python train.py --arch="uvit" --model="image flow-matching model" --dataset="photos with spoken descriptions (Open Images, Localized Narratives)" --train_examples=50862 --image_size=32 --grayscale=true --horizontal_flip=true --conditioning="none" --objective="flow_matching" --cond_dim=128 --logit_normal_time=false --norm="rmsnorm" --norm_position="pre" --activation="gelu" --mlp_ratio=4 --head_dim=64 --fused_qkv=true --qk_norm=false --parallel_block=false --dropout=0.05 --inner_norm=false --patch_size=[4, 4] --layers=6 --width=320 --positions="conv" --init="trunc_normal_002" --residual_init="none" --optimizer="nadamw" --lr=0.00053 --beta1=0.95 --beta2=0.98 --eps=1e-06 --grad_clip=0.5 --steps=32800 --batch_size=128 --epochs=82.5 --lr_schedule="cosine" --final_lr_fraction=0.05 --warmup_steps=3280 --weight_decay=0.4
Rows from block 3, named by matrix and row number. Rows with one number belong to one attention dimension. Each number is 50 + 10 x the weight over its row's rms, rounded and kept within 0 to 99. All counts start at 0. After the name is the row's rms in percent of the matrix's.
# v: attention query, key and value (stacked) (model.blocks.3.attn.qkv.weight, 960x320, the v third), inputs 240-319
# proj: attention output (model.blocks.3.attn.proj.weight, 320x320, transposed), outputs 240-319
v.206 106:47 40 25 41 58 59 66 48 56 60 55 59 40 45 44 41 48 35 55 43 59 55 65 57 33 44 32 35 39 57 57 67 78 45 57 72 40 63 54 42 58 55 55 48 53 48 50 49 54 49 42 53 48 46 30 45 65 35 46 39 48 47 67 38 50 37 48 50 65 44 48 40 57 37 38 42 51 68 57 48
proj.206 101:45 47 65 64 55 65 44 52 44 75 46 34 30 47 63 58 52 53 43 60 49 45 50 47 55 62 53 62 43 50 39 57 67 51 49 77 58 61 44 57 69 34 59 57 22 34 67 59 53 43 44 40 46 43 46 46 59 49 55 47 32 53 50 43 68 40 57 60 41 63 53 52 34 60 63 29 50 48 66 60
v.207 108:56 49 39 64 50 55 39 55 64 53 57 62 65 72 61 57 46 25 40 67 45 48 40 62 34 30 38 65 38 30 53 32 52 53 41 60 52 51 46 49 44 32 52 46 48 53 41 42 51 41 63 46 47 62 39 49 34 48 46 57 47 73 52 58 52 67 60 58 31 46 57 52 44 51 48 28 44 46 48 46
proj.207 109:55 35 66 53 57 51 49 56 55 59 50 60 43 66 48 65 52 71 31 57 52 57 46 38 61 66 35 48 39 41 48 51 46 38 44 41 54 68 56 47 72 56 44 51 32 33 64 58 37 64 49 50 40 47 43 62 48 61 60 39 52 34 28 61 46 60 50 45 73 26 55 55 48 56 27 40 58 47 43 40
v.208 110:55 59 57 36 57 58 58 55 54 68 48 57 47 31 46 57 69 58 43 60 56 53 37 40 42 57 45 37 55 66 58 55 34 35 49 50 48 30 63 61 31 74 64 53 55 53 62 51 37 45 58 50 32 68 52 44 56 32 52 64 38 59 60 46 52 60 49 47 47 59 42 59 62 38 48 63 43 57 58 54
proj.208 109:50 38 74 38 27 49 37 55 47 36 45 68 32 43 40 60 56 56 47 39 47 45 68 56 38 68 52 40 45 32 30 55 58 52 48 47 44 62 34 61 34 38 54 52 54 66 37 52 56 43 58 59 64 62 49 38 35 51 55 45 55 44 50 46 54 47 52 55 50 50 55 52 42 54 57 58 30 63 29 43
v.209 107:62 52 48 39 51 55 37 57 61 45 67 36 51 35 32 50 33 48 48 48 64 56 47 51 46 48 40 31 56 38 53 51 35 62 61 53 53 39 53 43 60 45 51 45 56 69 50 51 55 41 49 51 47 58 25 49 54 41 50 53 53 54 64 59 41 64 46 45 53 68 56 44 45 39 74 60 43 54 59 50
proj.209 108:38 58 37 66 49 42 31 52 35 62 57 39 42 62 46 50 42 36 29 43 50 52 41 54 58 71 63 58 47 65 56 74 44 46 47 60 65 57 54 59 56 32 54 64 63 33 43 56 56 50 50 53 38 51 56 52 49 42 45 61 49 54 52 36 69 44 67 45 52 29 51 62 41 50 33 65 60 57 51 40
v.210 095:56 50 45 56 56 42 38 48 42 25 59 44 49 52 42 65 39 36 46 40 63 48 40 54 57 50 39 46 43 53 50 47 50 49 63 77 34 57 53 62 50 35 52 42 46 40 47 51 25 52 53 61 51 53 53 63 39 71 41 43 49 41 56 53 62 37 54 58 48 49 53 28 54 53 50 48 33 54 70 34
proj.210 090:45 46 61 43 55 46 61 59 55 52 45 47 56 62 65 33 52 57 55 59 48 57 52 55 36 49 40 53 69 44 60 54 44 27 35 54 69 45 42 54 41 50 54 53 39 58 39 56 51 48 46 31 46 48 37 45 49 45 55 61 40 57 49 58 55 59 57 55 60 59 46 58 54 45 46 49 52 58 74 63
v.211 104:55 34 42 60 48 41 59 44 63 60 52 50 49 54 53 56 50 48 63 58 24 44 43 67 28 61 32 46 47 60 71 51 55 45 64 48 61 50 49 48 38 60 75 53 55 54 52 49 50 64 55 61 38 66 62 49 66 46 52 52 45 85 54 55 55 51 46 68 48 50 41 53 61 54 48 32 49 76 52 66
proj.211 100:54 41 41 36 67 49 41 62 40 41 43 55 48 47 67 53 62 63 35 52 63 45 73 60 47 43 27 45 44 52 51 56 58 50 46 56 42 44 49 50 50 59 44 60 48 32 47 59 53 54 48 56 44 64 52 39 51 57 30 37 36 51 40 49 55 41 66 41 41 47 51 56 43 57 50 46 51 55 38 55
v.212 110:41 58 32 58 54 52 44 35 43 46 54 56 46 50 36 49 36 51 51 36 52 51 57 51 82 66 45 51 61 42 63 23 43 53 62 40 58 44 51 53 64 45 34 48 29 60 56 54 52 50 46 44 59 45 38 43 52 57 47 36 54 52 60 49 58 52 47 41 62 39 62 52 28 61 70 40 57 41 56 48
proj.212 109:56 58 41 66 47 33 57 66 41 38 63 49 39 52 47 48 51 21 41 59 37 30 18 42 44 36 46 59 38 68 64 45 45 49 60 65 54 39 74 65 55 45 55 62 46 49 55 52 48 68 33 55 61 40 51 55 51 58 48 78 56 60 66 46 28 48 52 33 41 44 45 54 69 45 34 30 44 55 72 48
v.213 089:45 50 71 26 48 39 63 45 58 43 48 46 43 59 56 47 52 33 54 63 49 54 43 46 58 39 53 58 46 44 52 51 69 48 44 34 45 48 41 37 50 51 59 50 45 53 57 52 71 53 42 48 46 43 39 49 62 68 54 61 42 49 29 62 37 57 44 62 60 56 48 44 46 36 55 53 51 39 48 60
proj.213 088:57 60 37 28 48 59 60 54 51 63 27 42 62 36 36 41 40 58 43 55 71 38 56 48 57 37 57 52 61 48 49 47 44 50 45 39 38 38 48 31 63 44 38 35 72 53 50 55 52 56 50 47 43 61 63 51 41 41 52 37 46 42 62 54 60 42 47 42 48 47 42 38 45 68 72 54 53 50 57 50
v.214 123:50 38 40 65 32 51 72 39 32 53 34 42 34 40 58 57 47 54 41 43 36 61 40 44 70 43 40 34 54 43 48 38 29 48 49 38 54 39 37 58 54 43 59 50 52 52 47 53 45 46 49 57 45 59 45 51 47 46 61 57 55 55 45 53 71 57 53 59 66 49 55 48 63 49 50 38 40 38 66 58
proj.214 124:51 51 50 35 41 41 57 53 56 32 66 53 45 50 37 47 66 62 51 35 26 29 65 50 37 51 45 52 63 46 66 57 65 45 27 43 36 39 39 49 40 42 59 63 41 43 43 44 40 50 47 57 81 32 61 38 55 45 30 58 55 62 51 43 33 67 56 37 66 44 56 44 51 41 44 50 55 45 53 61
v.215 115:55 66 53 34 54 62 48 58 54 56 38 64 50 38 48 47 58 53 35 71 45 62 45 65 70 49 62 59 54 57 53 37 40 56 63 41 61 42 57 56 66 50 53 50 55 54 44 49 61 32 46 50 40 58 56 50 45 41 48 69 55 46 51 49 55 43 43 52 52 58 66 59 56 43 53 44 41 59 45 44
proj.215 114:52 53 59 50 39 41 58 49 63 39 57 61 47 53 53 50 56 57 41 51 33 51 80 41 40 52 50 57 43 51 44 61 56 56 69 38 42 70 38 65 50 49 43 43 55 57 39 44 47 52 58 52 54 61 45 46 49 64 80 51 48 47 61 36 59 34 59 41 51 47 52 31 65 57 33 53 54 53 33 45
v.216 104:47 56 64 63 43 61 57 68 57 58 39 39 26 68 45 39 43 52 44 51 52 46 43 40 73 65 62 66 23 48 41 52 42 46 58 32 49 58 54 48 31 58 51 58 47 49 45 42 67 60 54 35 52 60 75 42 49 46 66 74 45 54 48 56 44 51 44 56 45 62 36 66 34 61 59 27 51 48 52 61
proj.216 094:60 35 46 39 61 66 37 52 54 30 50 56 41 39 50 59 58 31 58 46 57 67 62 41 32 37 40 45 46 41 63 32 44 44 55 48 40 34 55 38 44 59 48 59 62 66 45 51 40 54 54 67 59 71 48 49 48 43 40 39 49 48 49 44 73 52 43 55 62 52 56 39 66 45 35 36 46 51 38 42
v.217 102:49 47 59 53 36 66 55 63 53 69 38 51 53 56 58 31 45 55 47 49 46 52 65 41 50 47 69 59 58 35 46 55 44 50 32 27 66 59 52 26 34 49 42 54 55 51 44 36 82 58 41 35 52 38 57 35 51 30 55 57 52 52 52 46 39 47 45 55 45 54 38 76 44 46 61 44 74 47 34 61
proj.217 100:61 53 46 69 53 61 34 44 51 55 62 53 40 47 46 70 41 28 51 53 56 62 39 39 52 52 51 41 29 55 52 38 38 58 56 50 29 40 67 37 67 55 50 49 61 40 65 33 37 52 55 67 39 54 50 55 58 56 37 41 55 44 48 45 73 48 43 55 55 43 49 51 48 46 28 31 47 38 28 36
v.218 094:42 47 47 36 40 66 56 52 58 64 41 49 72 62 43 44 54 45 58 47 61 41 44 31 51 59 49 65 62 58 53 47 68 40 56 55 55 40 50 46 50 40 45 35 46 72 53 45 53 47 45 44 58 45 42 34 55 71 56 38 40 52 52 57 49 52 50 43 47 41 50 60 53 46 59 40 52 52 35 53
proj.218 087:55 50 42 61 41 51 42 58 61 52 54 51 55 46 46 45 55 53 53 56 43 84 31 49 52 45 48 36 46 34 47 48 37 48 63 66 51 53 72 50 78 43 47 55 55 50 52 48 43 38 41 43 45 36 61 59 60 39 56 48 61 56 48 59 45 49 31 48 56 50 44 60 37 53 41 36 40 60 42 45
v.219 094:56 46 68 43 55 46 30 37 51 48 63 32 38 44 37 57 41 30 59 47 52 52 45 47 56 55 53 44 41 29 49 34 62 58 55 36 47 42 41 32 60 46 58 52 38 53 51 63 69 33 47 53 52 53 41 58 53 48 53 55 64 64 31 50 51 62 42 59 59 65 64 41 32 56 75 49 52 41 67 49
proj.219 083:56 54 45 31 67 55 63 60 36 63 45 46 56 60 32 49 49 39 47 49 46 13 60 44 50 47 45 64 70 88 42 66 31 33 38 47 46 39 51 40 50 50 47 60 56 39 62 55 51 51 58 42 47 68 49 63 36 42 48 53 42 46 58 48 49 45 46 34 47 47 57 33 58 44 45 64 57 60 56 37
v.220 112:37 52 71 43 51 63 49 54 57 50 51 53 39 53 45 43 42 51 40 53 63 49 42 41 52 47 54 56 35 56 42 46 59 57 66 44 24 36 46 55 45 43 56 55 53 26 41 56 51 51 47 44 43 51 29 48 41 62 58 63 54 49 47 34 43 33 49 55 43 56 56 60 32 40 40 56 30 65 53 46
proj.220 113:38 69 51 36 49 59 44 52 45 59 34 37 44 50 50 45 51 44 61 71 39 70 51 39 53 51 41 56 58 43 50 40 58 34 42 45 41 66 59 60 37 44 56 53 67 62 57 61 39 52 55 46 66 54 62 49 57 32 60 45 50 49 56 49 53 54 53 61 51 68 40 47 61 52 52 43 51 41 68 41
v.221 116:44 46 56 41 51 40 51 41 51 57 54 72 54 28 66 54 54 57 46 44 48 46 47 58 43 45 59 36 63 57 59 52 49 61 58 41 73 36 40 45 46 36 49 53 51 74 56 48 49 70 65 50 51 51 60 48 52 52 52 66 43 58 51 56 56 38 52 44 45 47 49 56 50 32 56 73 61 57 55 56
proj.221 114:40 64 41 52 37 34 54 53 40 35 47 55 62 52 44 52 48 47 32 49 50 27 59 53 56 48 47 58 42 36 72 47 46 61 49 39 53 66 51 57 50 36 52 50 69 58 48 54 49 66 46 63 39 39 53 50 56 53 41 43 59 53 39 38 39 40 68 42 54 32 53 59 46 52 51 58 56 37 42 45
v.222 109:58 64 33 58 41 41 57 63 63 53 34 54 26 57 37 53 43 63 62 49 42 43 63 55 60 61 46 45 50 53 51 56 47 55 49 65 50 55 69 62 53 58 41 55 47 27 53 54 42 40 52 55 41 60 56 54 54 44 47 49 63 47 62 54 60 50 46 33 57 57 39 46 64 61 48 45 40 65 45 46
proj.222 110:63 30 53 53 33 52 48 56 50 47 63 52 41 49 63 45 56 45 48 37 31 59 65 59 46 41 46 30 50 56 53 52 51 55 59 66 55 44 50 59 39 41 59 67 50 67 42 54 58 52 42 48 78 52 55 40 63 54 40 72 48 63 37 55 40 50 65 49 31 59 36 47 47 51 43 64 60 63 71 57
v.223 100:60 62 57 35 47 41 44 59 51 75 47 62 62 47 48 55 44 44 57 47 51 65 74 64 52 67 56 36 68 55 65 51 59 48 54 56 57 56 55 47 71 36 37 40 62 50 52 57 55 38 51 61 72 52 46 57 47 45 52 49 59 45 70 43 50 41 48 35 57 59 44 47 64 43 39 46 56 57 42 36
proj.223 099:61 71 47 51 34 43 56 50 42 60 57 43 51 64 63 59 36 55 61 53 47 52 50 41 46 51 50 37 39 62 42 57 43 43 60 55 52 68 43 57 38 51 60 36 51 63 56 41 47 36 58 29 40 41 51 49 59 78 61 51 41 56 42 51 65 36 43 37 46 51 40 57 39 47 39 25 42 64 59 50
v.224 090:47 46 66 46 59 39 37 48 62 44 55 42 68 59 44 60 50 47 58 47 51 47 55 45 30 46 44 51 48 45 52 54 72 57 48 70 27 57 54 46 51 48 51 40 56 41 43 57 38 47 52 56 58 55 44 57 51 54 56 49 55 50 38 45 52 41 58 57 42 50 53 36 45 41 33 55 37 54 62 46
proj.224 086:48 42 57 25 56 67 46 39 44 77 30 44 53 60 50 43 48 66 62 60 58 53 58 49 63 55 50 49 64 52 31 57 56 35 46 44 57 47 31 39 53 63 57 52 43 45 48 49 42 48 60 33 40 56 57 51 51 43 64 48 44 39 43 50 58 43 43 59 48 55 54 53 54 55 60 55 52 52 51 49
v.225 100:52 45 66 39 68 46 25 42 56 63 68 34 55 56 34 56 53 40 54 46 55 46 42 61 53 58 48 51 55 46 51 60 76 49 48 61 46 54 66 35 47 49 53 60 33 44 55 56 53 41 45 36 50 59 61 68 52 49 47 58 61 49 64 32 30 52 42 49 36 68 43 42 36 50 58 51 58 53 51 36
proj.225 095:60 46 44 27 67 50 61 54 46 54 38 56 54 51 69 68 50 43 59 52 56 44 60 50 61 44 32 52 68 77 41 57 37 40 55 63 48 47 32 68 44 46 51 46 44 48 62 46 63 54 63 43 51 80 50 43 36 67 48 41 42 30 60 52 60 31 45 56 48 61 43 51 52 36 45 48 43 50 52 40
v.226 104:37 53 70 51 50 52 43 30 45 38 62 38 36 42 47 46 50 52 57 47 64 55 42 35 57 72 37 43 36 50 57 52 40 46 52 37 52 44 72 50 52 59 59 51 39 55 50 46 60 48 40 48 48 49 50 50 59 44 58 46 51 41 36 47 49 44 53 62 56 39 68 48 37 46 56 47 56 35 42 53
proj.226 103:62 58 60 39 53 50 60 64 72 43 40 53 49 41 50 56 53 32 72 60 50 26 56 37 43 38 40 49 63 46 67 25 64 48 63 56 51 32 44 55 51 44 64 47 50 39 55 42 55 51 45 78 66 49 49 43 42 50 52 65 60 36 54 44 36 40 46 63 50 55 58 41 52 42 51 56 48 37 36 58
v.227 111:51 51 77 40 70 65 30 45 56 55 40 42 40 41 52 53 36 35 55 55 61 39 49 51 56 50 61 37 37 46 51 47 63 53 75 41 62 42 59 30 50 31 58 42 49 64 43 53 82 46 48 39 61 47 58 50 52 58 41 73 52 42 36 58 45 50 46 51 48 65 55 56 52 48 71 39 49 58 65 44
proj.227 107:44 54 43 58 63 58 62 64 57 44 72 58 59 65 43 52 43 31 54 55 44 36 77 48 40 51 45 52 65 53 58 52 27 32 43 60 59 60 63 40 53 40 56 40 65 50 65 60 49 47 55 42 48 52 50 55 49 57 52 38 34 54 54 43 69 42 46 42 43 58 52 41 52 46 38 36 48 60 34 34
v.228 107:45 44 36 59 45 67 69 65 55 63 51 49 42 48 51 41 71 76 59 37 52 49 50 54 61 52 65 50 55 55 33 51 34 39 45 47 64 46 45 48 54 55 53 59 53 67 41 39 52 51 50 47 49 45 54 26 59 44 41 45 43 39 54 38 55 62 55 34 45 51 44 70 64 57 48 54 58 41 39 61
proj.228 105:46 56 51 69 45 63 39 38 54 42 60 61 45 33 51 72 63 57 43 44 49 60 45 56 46 54 62 55 34 42 50 39 61 72 57 51 54 66 59 66 62 46 46 49 50 56 47 44 51 40 47 61 46 41 42 49 45 43 37 48 66 40 55 40 43 52 50 60 47 54 57 54 35 47 45 41 47 34 47 40
v.229 097:42 44 54 47 58 46 64 68 56 52 40 49 51 47 60 53 62 70 56 37 46 40 49 58 52 55 54 45 47 62 54 63 41 53 68 43 50 41 46 65 67 72 58 56 65 67 42 54 34 65 50 50 44 42 54 49 46 67 43 64 44 50 55 49 58 42 48 37 35 44 34 51 79 45 42 65 38 56 61 54
proj.229 092:52 56 41 48 48 46 49 24 46 43 55 46 59 57 42 53 51 59 46 36 44 55 51 60 62 41 55 66 45 42 53 52 59 74 61 34 60 56 52 75 63 58 40 48 75 56 34 62 52 45 50 42 59 45 50 46 58 36 41 45 65 44 50 40 42 37 68 51 48 56 48 60 52 54 75 70 65 33 53 49
v.230 122:39 53 45 55 35 45 48 55 65 55 72 52 61 50 58 55 59 57 45 54 74 41 32 42 74 47 60 60 53 46 40 50 60 53 48 67 59 53 45 49 45 48 50 52 41 51 48 51 35 62 50 54 59 52 62 51 52 47 50 47 65 49 42 55 37 30 47 53 47 45 40 64 22 63 58 40 57 38 46 62
proj.230 120:35 49 62 44 59 59 54 57 68 43 21 40 64 45 65 44 42 36 23 46 41 49 62 61 46 52 38 43 46 41 50 60 55 47 51 56 60 46 39 47 75 44 55 52 66 68 47 54 55 54 51 55 32 60 54 54 69 47 44 37 49 67 66 61 53 40 40 58 68 49 42 49 49 46 43 64 62 50 44 50
v.231 096:46 57 66 47 42 25 42 39 47 56 56 50 42 51 54 53 63 60 47 50 45 52 48 46 52 66 40 50 60 50 52 40 33 51 47 55 34 57 44 48 69 64 62 54 51 52 58 70 13 61 47 70 54 46 64 71 55 48 66 58 59 39 52 58 47 37 56 39 65 51 46 41 41 54 25 53 37 60 39 47
proj.231 083:47 50 50 17 66 40 57 48 38 52 31 47 53 58 56 38 38 52 56 58 43 54 53 50 43 37 56 48 60 46 48 32 63 51 58 57 42 47 35 46 24 57 46 39 58 65 39 47 55 40 63 47 54 54 56 53 55 27 58 44 54 41 51 51 53 48 35 52 41 61 57 53 68 51 58 79 56 49 46 64
v.232 092:50 59 61 63 57 36 38 50 54 41 50 54 56 38 54 43 53 55 57 50 47 42 74 44 21 54 43 51 48 42 53 55 39 62 61 53 43 54 74 63 58 66 39 46 53 48 53 51 40 53 50 61 56 49 50 62 53 48 49 43 56 52 50 47 56 41 49 50 53 58 59 45 58 71 48 51 41 64 37 45
proj.232 090:46 47 56 59 54 51 60 46 51 64 57 57 55 55 49 43 52 50 71 43 58 67 63 43 60 41 58 46 44 52 42 37 56 50 70 22 46 40 49 42 35 63 59 42 53 58 46 43 54 47 46 45 63 50 55 47 64 41 71 59 48 52 40 47 45 47 53 72 37 62 45 46 50 51 55 75 54 58 50 60
v.233 111:52 48 76 73 50 49 31 62 56 65 73 40 41 38 41 51 58 60 58 31 56 42 45 41 53 53 46 48 51 26 44 35 28 46 55 45 42 47 34 55 50 55 60 56 62 42 46 45 48 44 53 49 52 51 41 40 53 69 50 48 46 56 56 44 63 60 42 44 40 62 50 57 41 70 57 48 43 44 52 60
proj.233 109:44 71 62 31 49 76 63 49 42 51 45 56 41 51 52 53 51 54 40 54 49 67 46 46 54 41 46 51 60 40 48 46 49 42 34 38 51 58 69 55 45 56 45 55 63 55 51 49 48 57 50 57 48 53 58 59 47 32 47 47 69 41 59 48 47 64 55 57 37 57 48 70 44 41 36 51 46 53 69 40
v.234 114:51 48 40 41 41 42 66 55 40 28 33 44 49 63 44 51 33 40 57 41 54 55 60 51 68 52 46 62 67 51 57 54 57 53 42 62 51 67 59 47 41 55 45 46 35 39 53 41 45 58 44 49 42 54 51 55 64 55 56 41 54 48 62 65 51 44 58 60 49 29 45 39 59 38 53 58 56 52 50 45
proj.234 110:77 39 49 47 42 36 32 44 53 55 37 58 50 53 52 49 47 42 56 48 56 41 38 59 50 54 36 56 57 55 53 63 38 53 60 67 57 22 41 45 64 50 63 60 42 52 37 40 37 54 45 54 50 61 46 40 32 60 45 71 59 39 36 57 48 54 62 51 65 30 46 56 42 51 45 54 50 39 57 57
v.235 116:51 53 36 50 34 58 49 49 51 56 59 51 40 33 34 47 49 59 58 60 42 59 48 51 52 59 44 39 46 42 65 32 33 41 59 63 48 47 51 50 64 45 35 58 51 50 49 53 49 29 53 57 45 49 56 58 45 39 56 42 63 38 62 42 57 57 42 51 73 40 67 49 47 60 43 44 57 28 50 54
proj.235 115:52 53 43 58 65 50 64 64 50 44 54 52 40 58 67 59 69 32 43 23 59 45 56 44 61 46 49 46 41 61 52 80 56 46 63 61 51 44 44 63 47 53 57 67 44 31 47 37 50 44 49 65 48 35 43 55 42 56 54 50 39 64 68 51 64 30 44 39 35 43 42 46 58 48 42 41 58 62 54 63
v.236 105:43 39 37 56 32 36 57 55 49 60 55 51 69 62 43 47 56 68 53 50 35 58 51 42 69 63 54 49 84 44 52 47 35 56 42 59 46 48 38 53 61 50 36 52 46 56 54 53 31 57 52 48 57 49 47 54 60 36 62 44 64 55 76 53 49 55 49 34 64 51 54 55 28 64 56 52 50 23 62 61
proj.236 103:45 51 24 43 57 41 43 34 30 44 53 40 50 51 48 50 54 43 38 24 63 58 24 56 73 32 58 39 41 55 48 64 53 55 48 58 45 41 43 51 50 52 65 72 57 48 32 40 56 53 48 61 50 35 66 56 58 47 35 53 59 64 62 42 55 34 38 28 61 34 37 65 79 38 41 56 57 57 64 48
v.237 110:43 38 34 49 30 62 43 60 58 61 41 51 62 43 53 52 64 72 52 47 47 59 37 56 32 45 62 49 54 52 44 63 48 62 31 56 64 40 51 50 54 45 47 55 68 57 39 48 42 35 52 41 49 53 57 44 45 25 52 40 57 63 51 41 52 40 53 50 34 46 70 56 55 30 32 53 52 58 43 46
proj.237 109:51 46 58 54 33 45 53 32 70 50 52 59 54 60 58 52 59 72 50 40 26 64 58 50 54 52 51 49 49 56 49 59 59 71 64 54 52 70 31 68 58 47 51 55 34 32 42 42 50 46 48 56 58 41 42 46 62 45 39 55 66 46 35 42 35 38 58 54 61 38 45 52 53 45 51 71 64 33 35 44
v.238 093:54 55 46 48 33 47 74 69 49 58 36 32 46 64 45 37 49 51 55 42 59 51 60 40 58 57 51 54 61 49 47 56 46 44 37 44 59 71 59 37 47 47 55 38 56 62 50 40 51 66 48 54 56 59 55 38 65 43 72 52 50 38 55 65 55 48 60 53 57 60 44 53 63 51 50 46 52 35 35 62
proj.238 090:65 41 63 41 37 53 31 44 53 51 44 54 29 41 50 51 46 65 47 60 63 48 49 47 45 53 55 50 46 31 52 38 60 59 51 52 45 44 33 28 65 52 63 49 51 54 42 38 33 45 49 64 42 49 51 53 39 45 53 57 65 27 31 42 63 56 45 53 65 40 56 45 25 52 39 33 43 44 34 53
v.239 097:42 66 45 49 67 50 54 66 65 50 55 46 51 54 45 66 60 72 50 34 76 43 39 49 70 64 47 52 44 58 63 58 40 56 64 54 48 35 59 63 38 72 58 45 58 61 33 53 33 56 64 48 60 62 64 43 45 47 47 51 48 64 70 47 44 31 58 47 32 59 44 55 48 48 50 36 34 48 57 60
proj.239 099:52 38 85 27 39 55 49 42 55 29 53 70 33 48 50 42 52 50 18 66 48 55 56 45 38 46 40 50 49 41 45 47 42 63 61 45 53 39 55 52 54 57 58 44 59 71 36 61 54 49 48 31 47 60 36 43 62 47 53 40 56 53 47 48 56 55 43 61 62 52 43 50 43 52 55 50 44 51 39 50
v.240 102:46 43 62 46 55 51 39 41 59 32 39 50 74 48 60 56 53 42 46 61 38 36 45 51 37 31 63 52 50 38 35 57 62 63 43 55 59 39 51 51 38 28 41 49 62 51 47 43 67 38 53 42 54 58 44 44 51 62 35 48 44 49 15 45 53 58 45 57 42 58 52 45 43 57 72 47 48 49 55 49
proj.240 098:41 34 49 56 41 58 66 46 68 43 46 62 72 37 37 40 60 69 49 39 51 46 70 58 54 41 60 43 54 55 32 57 41 40 46 25 51 53 49 41 54 42 48 42 41 35 57 42 52 65 45 42 48 55 61 43 63 52 62 52 42 60 58 52 44 49 50 49 56 43 42 39 45 56 53 50 50 57 29 39
v.241 098:60 55 42 53 60 41 44 52 42 34 40 56 57 47 44 60 58 36 48 53 41 42 46 62 52 53 34 56 68 50 59 42 41 43 55 75 45 60 57 64 62 45 48 54 39 59 63 49 20 47 45 67 40 55 49 72 53 65 42 26 55 41 63 59 55 50 54 49 51 55 49 24 51 63 55 45 34 50 49 34
proj.241 092:46 35 57 48 58 30 67 56 58 51 54 59 43 48 58 39 60 58 52 51 63 67 51 62 52 39 52 45 55 45 41 65 43 41 67 57 53 46 40 56 53 59 50 49 39 54 26 45 61 47 47 43 62 52 45 41 38 44 64 67 59 48 49 59 55 51 50 54 47 55 43 59 62 44 44 58 38 61 60 66
v.242 114:51 58 36 46 67 60 56 53 39 36 37 59 24 45 54 49 39 38 31 51 42 58 53 67 60 44 51 51 28 34 54 43 31 45 65 54 44 49 45 56 73 40 38 62 44 57 42 58 64 29 55 52 54 43 60 65 36 44 38 61 51 48 46 54 45 48 48 59 48 59 55 41 57 50 61 34 37 50 57 36
proj.242 111:44 43 48 55 73 43 54 52 60 47 73 54 50 50 49 50 57 44 51 42 58 46 61 41 46 46 49 65 56 72 55 56 41 42 54 48 47 55 60 48 46 54 43 54 45 51 50 56 49 47 51 39 65 33 33 46 45 42 60 53 37 46 38 34 60 68 59 45 59 54 56 36 55 39 33 49 59 63 61 61
v.243 096:30 51 45 54 48 52 43 36 41 61 42 59 56 57 48 60 51 50 43 47 39 65 45 44 54 65 40 56 46 40 54 46 57 47 41 51 47 59 53 64 66 52 46 42 49 48 44 54 46 34 48 46 64 57 64 52 47 60 66 48 42 44 43 51 61 49 48 39 47 54 55 45 60 66 57 36 37 52 65 50
proj.243 096:61 41 60 31 45 49 45 46 49 47 67 54 54 43 53 48 58 78 66 34 43 56 45 51 44 42 58 30 57 61 55 42 53 44 62 45 54 40 45 52 45 56 40 57 40 41 43 42 41 56 65 59 54 34 69 46 61 43 45 52 50 54 47 39 44 57 38 44 53 54 68 54 56 34 40 63 46 59 39 45
v.244 109:48 50 38 56 59 36 53 49 42 55 61 49 53 52 57 53 39 50 47 43 51 54 66 53 70 48 48 56 70 65 48 40 61 40 54 50 55 69 44 55 60 38 40 38 45 32 54 45 42 60 42 49 59 42 55 45 47 80 49 55 51 36 48 50 54 46 52 49 59 32 41 55 64 50 41 56 69 50 50 45
proj.244 103:61 70 61 62 45 48 38 56 53 55 46 38 56 48 58 55 26 43 48 66 36 33 34 52 37 63 48 55 35 44 45 39 64 50 34 44 65 53 56 54 55 58 51 32 33 61 58 50 29 56 53 40 33 48 50 50 46 68 59 41 39 45 58 50 37 56 56 40 52 57 52 62 36 57 60 26 51 41 64 53
v.245 098:48 46 51 42 56 53 32 48 55 49 52 64 37 52 57 54 58 44 54 61 60 48 64 37 51 53 55 31 47 37 49 43 46 57 50 54 46 61 79 56 40 49 37 52 28 43 52 52 62 43 48 48 58 44 53 55 61 36 39 53 54 49 47 42 46 41 44 52 62 47 56 56 35 66 63 52 63 39 50 45
proj.245 100:51 42 53 59 54 60 73 53 63 66 58 53 61 48 45 64 56 29 70 35 43 46 57 51 47 37 61 43 45 68 40 61 39 42 50 49 53 34 54 37 47 50 62 28 62 47 55 41 64 41 51 44 60 49 42 48 52 61 61 55 47 57 63 55 59 30 39 57 37 68 25 44 67 42 59 59 56 62 59 50
v.246 113:62 51 56 35 55 48 41 29 46 57 64 44 71 46 56 59 52 52 50 44 51 29 41 30 51 57 43 50 37 42 48 52 53 45 64 32 60 44 63 54 47 51 48 37 35 66 59 48 55 57 37 60 52 52 39 47 43 56 49 76 40 52 40 46 55 43 40 64 46 61 26 53 78 56 75 54 53 42 31 49
proj.246 112:59 40 38 54 56 53 44 57 56 50 57 39 64 45 48 51 42 47 58 47 29 58 57 53 48 57 54 63 50 41 55 37 59 44 45 29 43 36 47 54 69 41 43 49 74 43 54 53 44 50 59 42 36 59 62 54 58 44 59 54 48 48 75 56 46 50 52 51 70 60 60 40 34 48 57 63 58 59 24 47
v.247 106:59 33 47 60 50 57 46 59 45 51 17 46 36 43 62 45 49 50 55 62 32 42 48 62 39 45 57 48 60 48 48 50 41 57 60 45 66 60 54 39 56 24 51 66 60 50 50 49 61 56 46 54 46 40 74 63 52 60 36 55 54 40 47 56 47 56 49 49 50 63 46 53 56 59 63 42 57 48 46 45
proj.247 104:59 34 26 50 80 28 62 46 61 49 68 53 56 53 57 56 60 38 59 37 64 51 58 64 59 45 49 48 57 66 59 70 46 61 50 53 47 43 51 42 54 62 39 46 52 37 48 38 49 42 57 58 58 46 45 54 42 50 38 44 53 39 34 42 63 47 64 41 41 57 43 50 59 40 41 56 59 40 47 52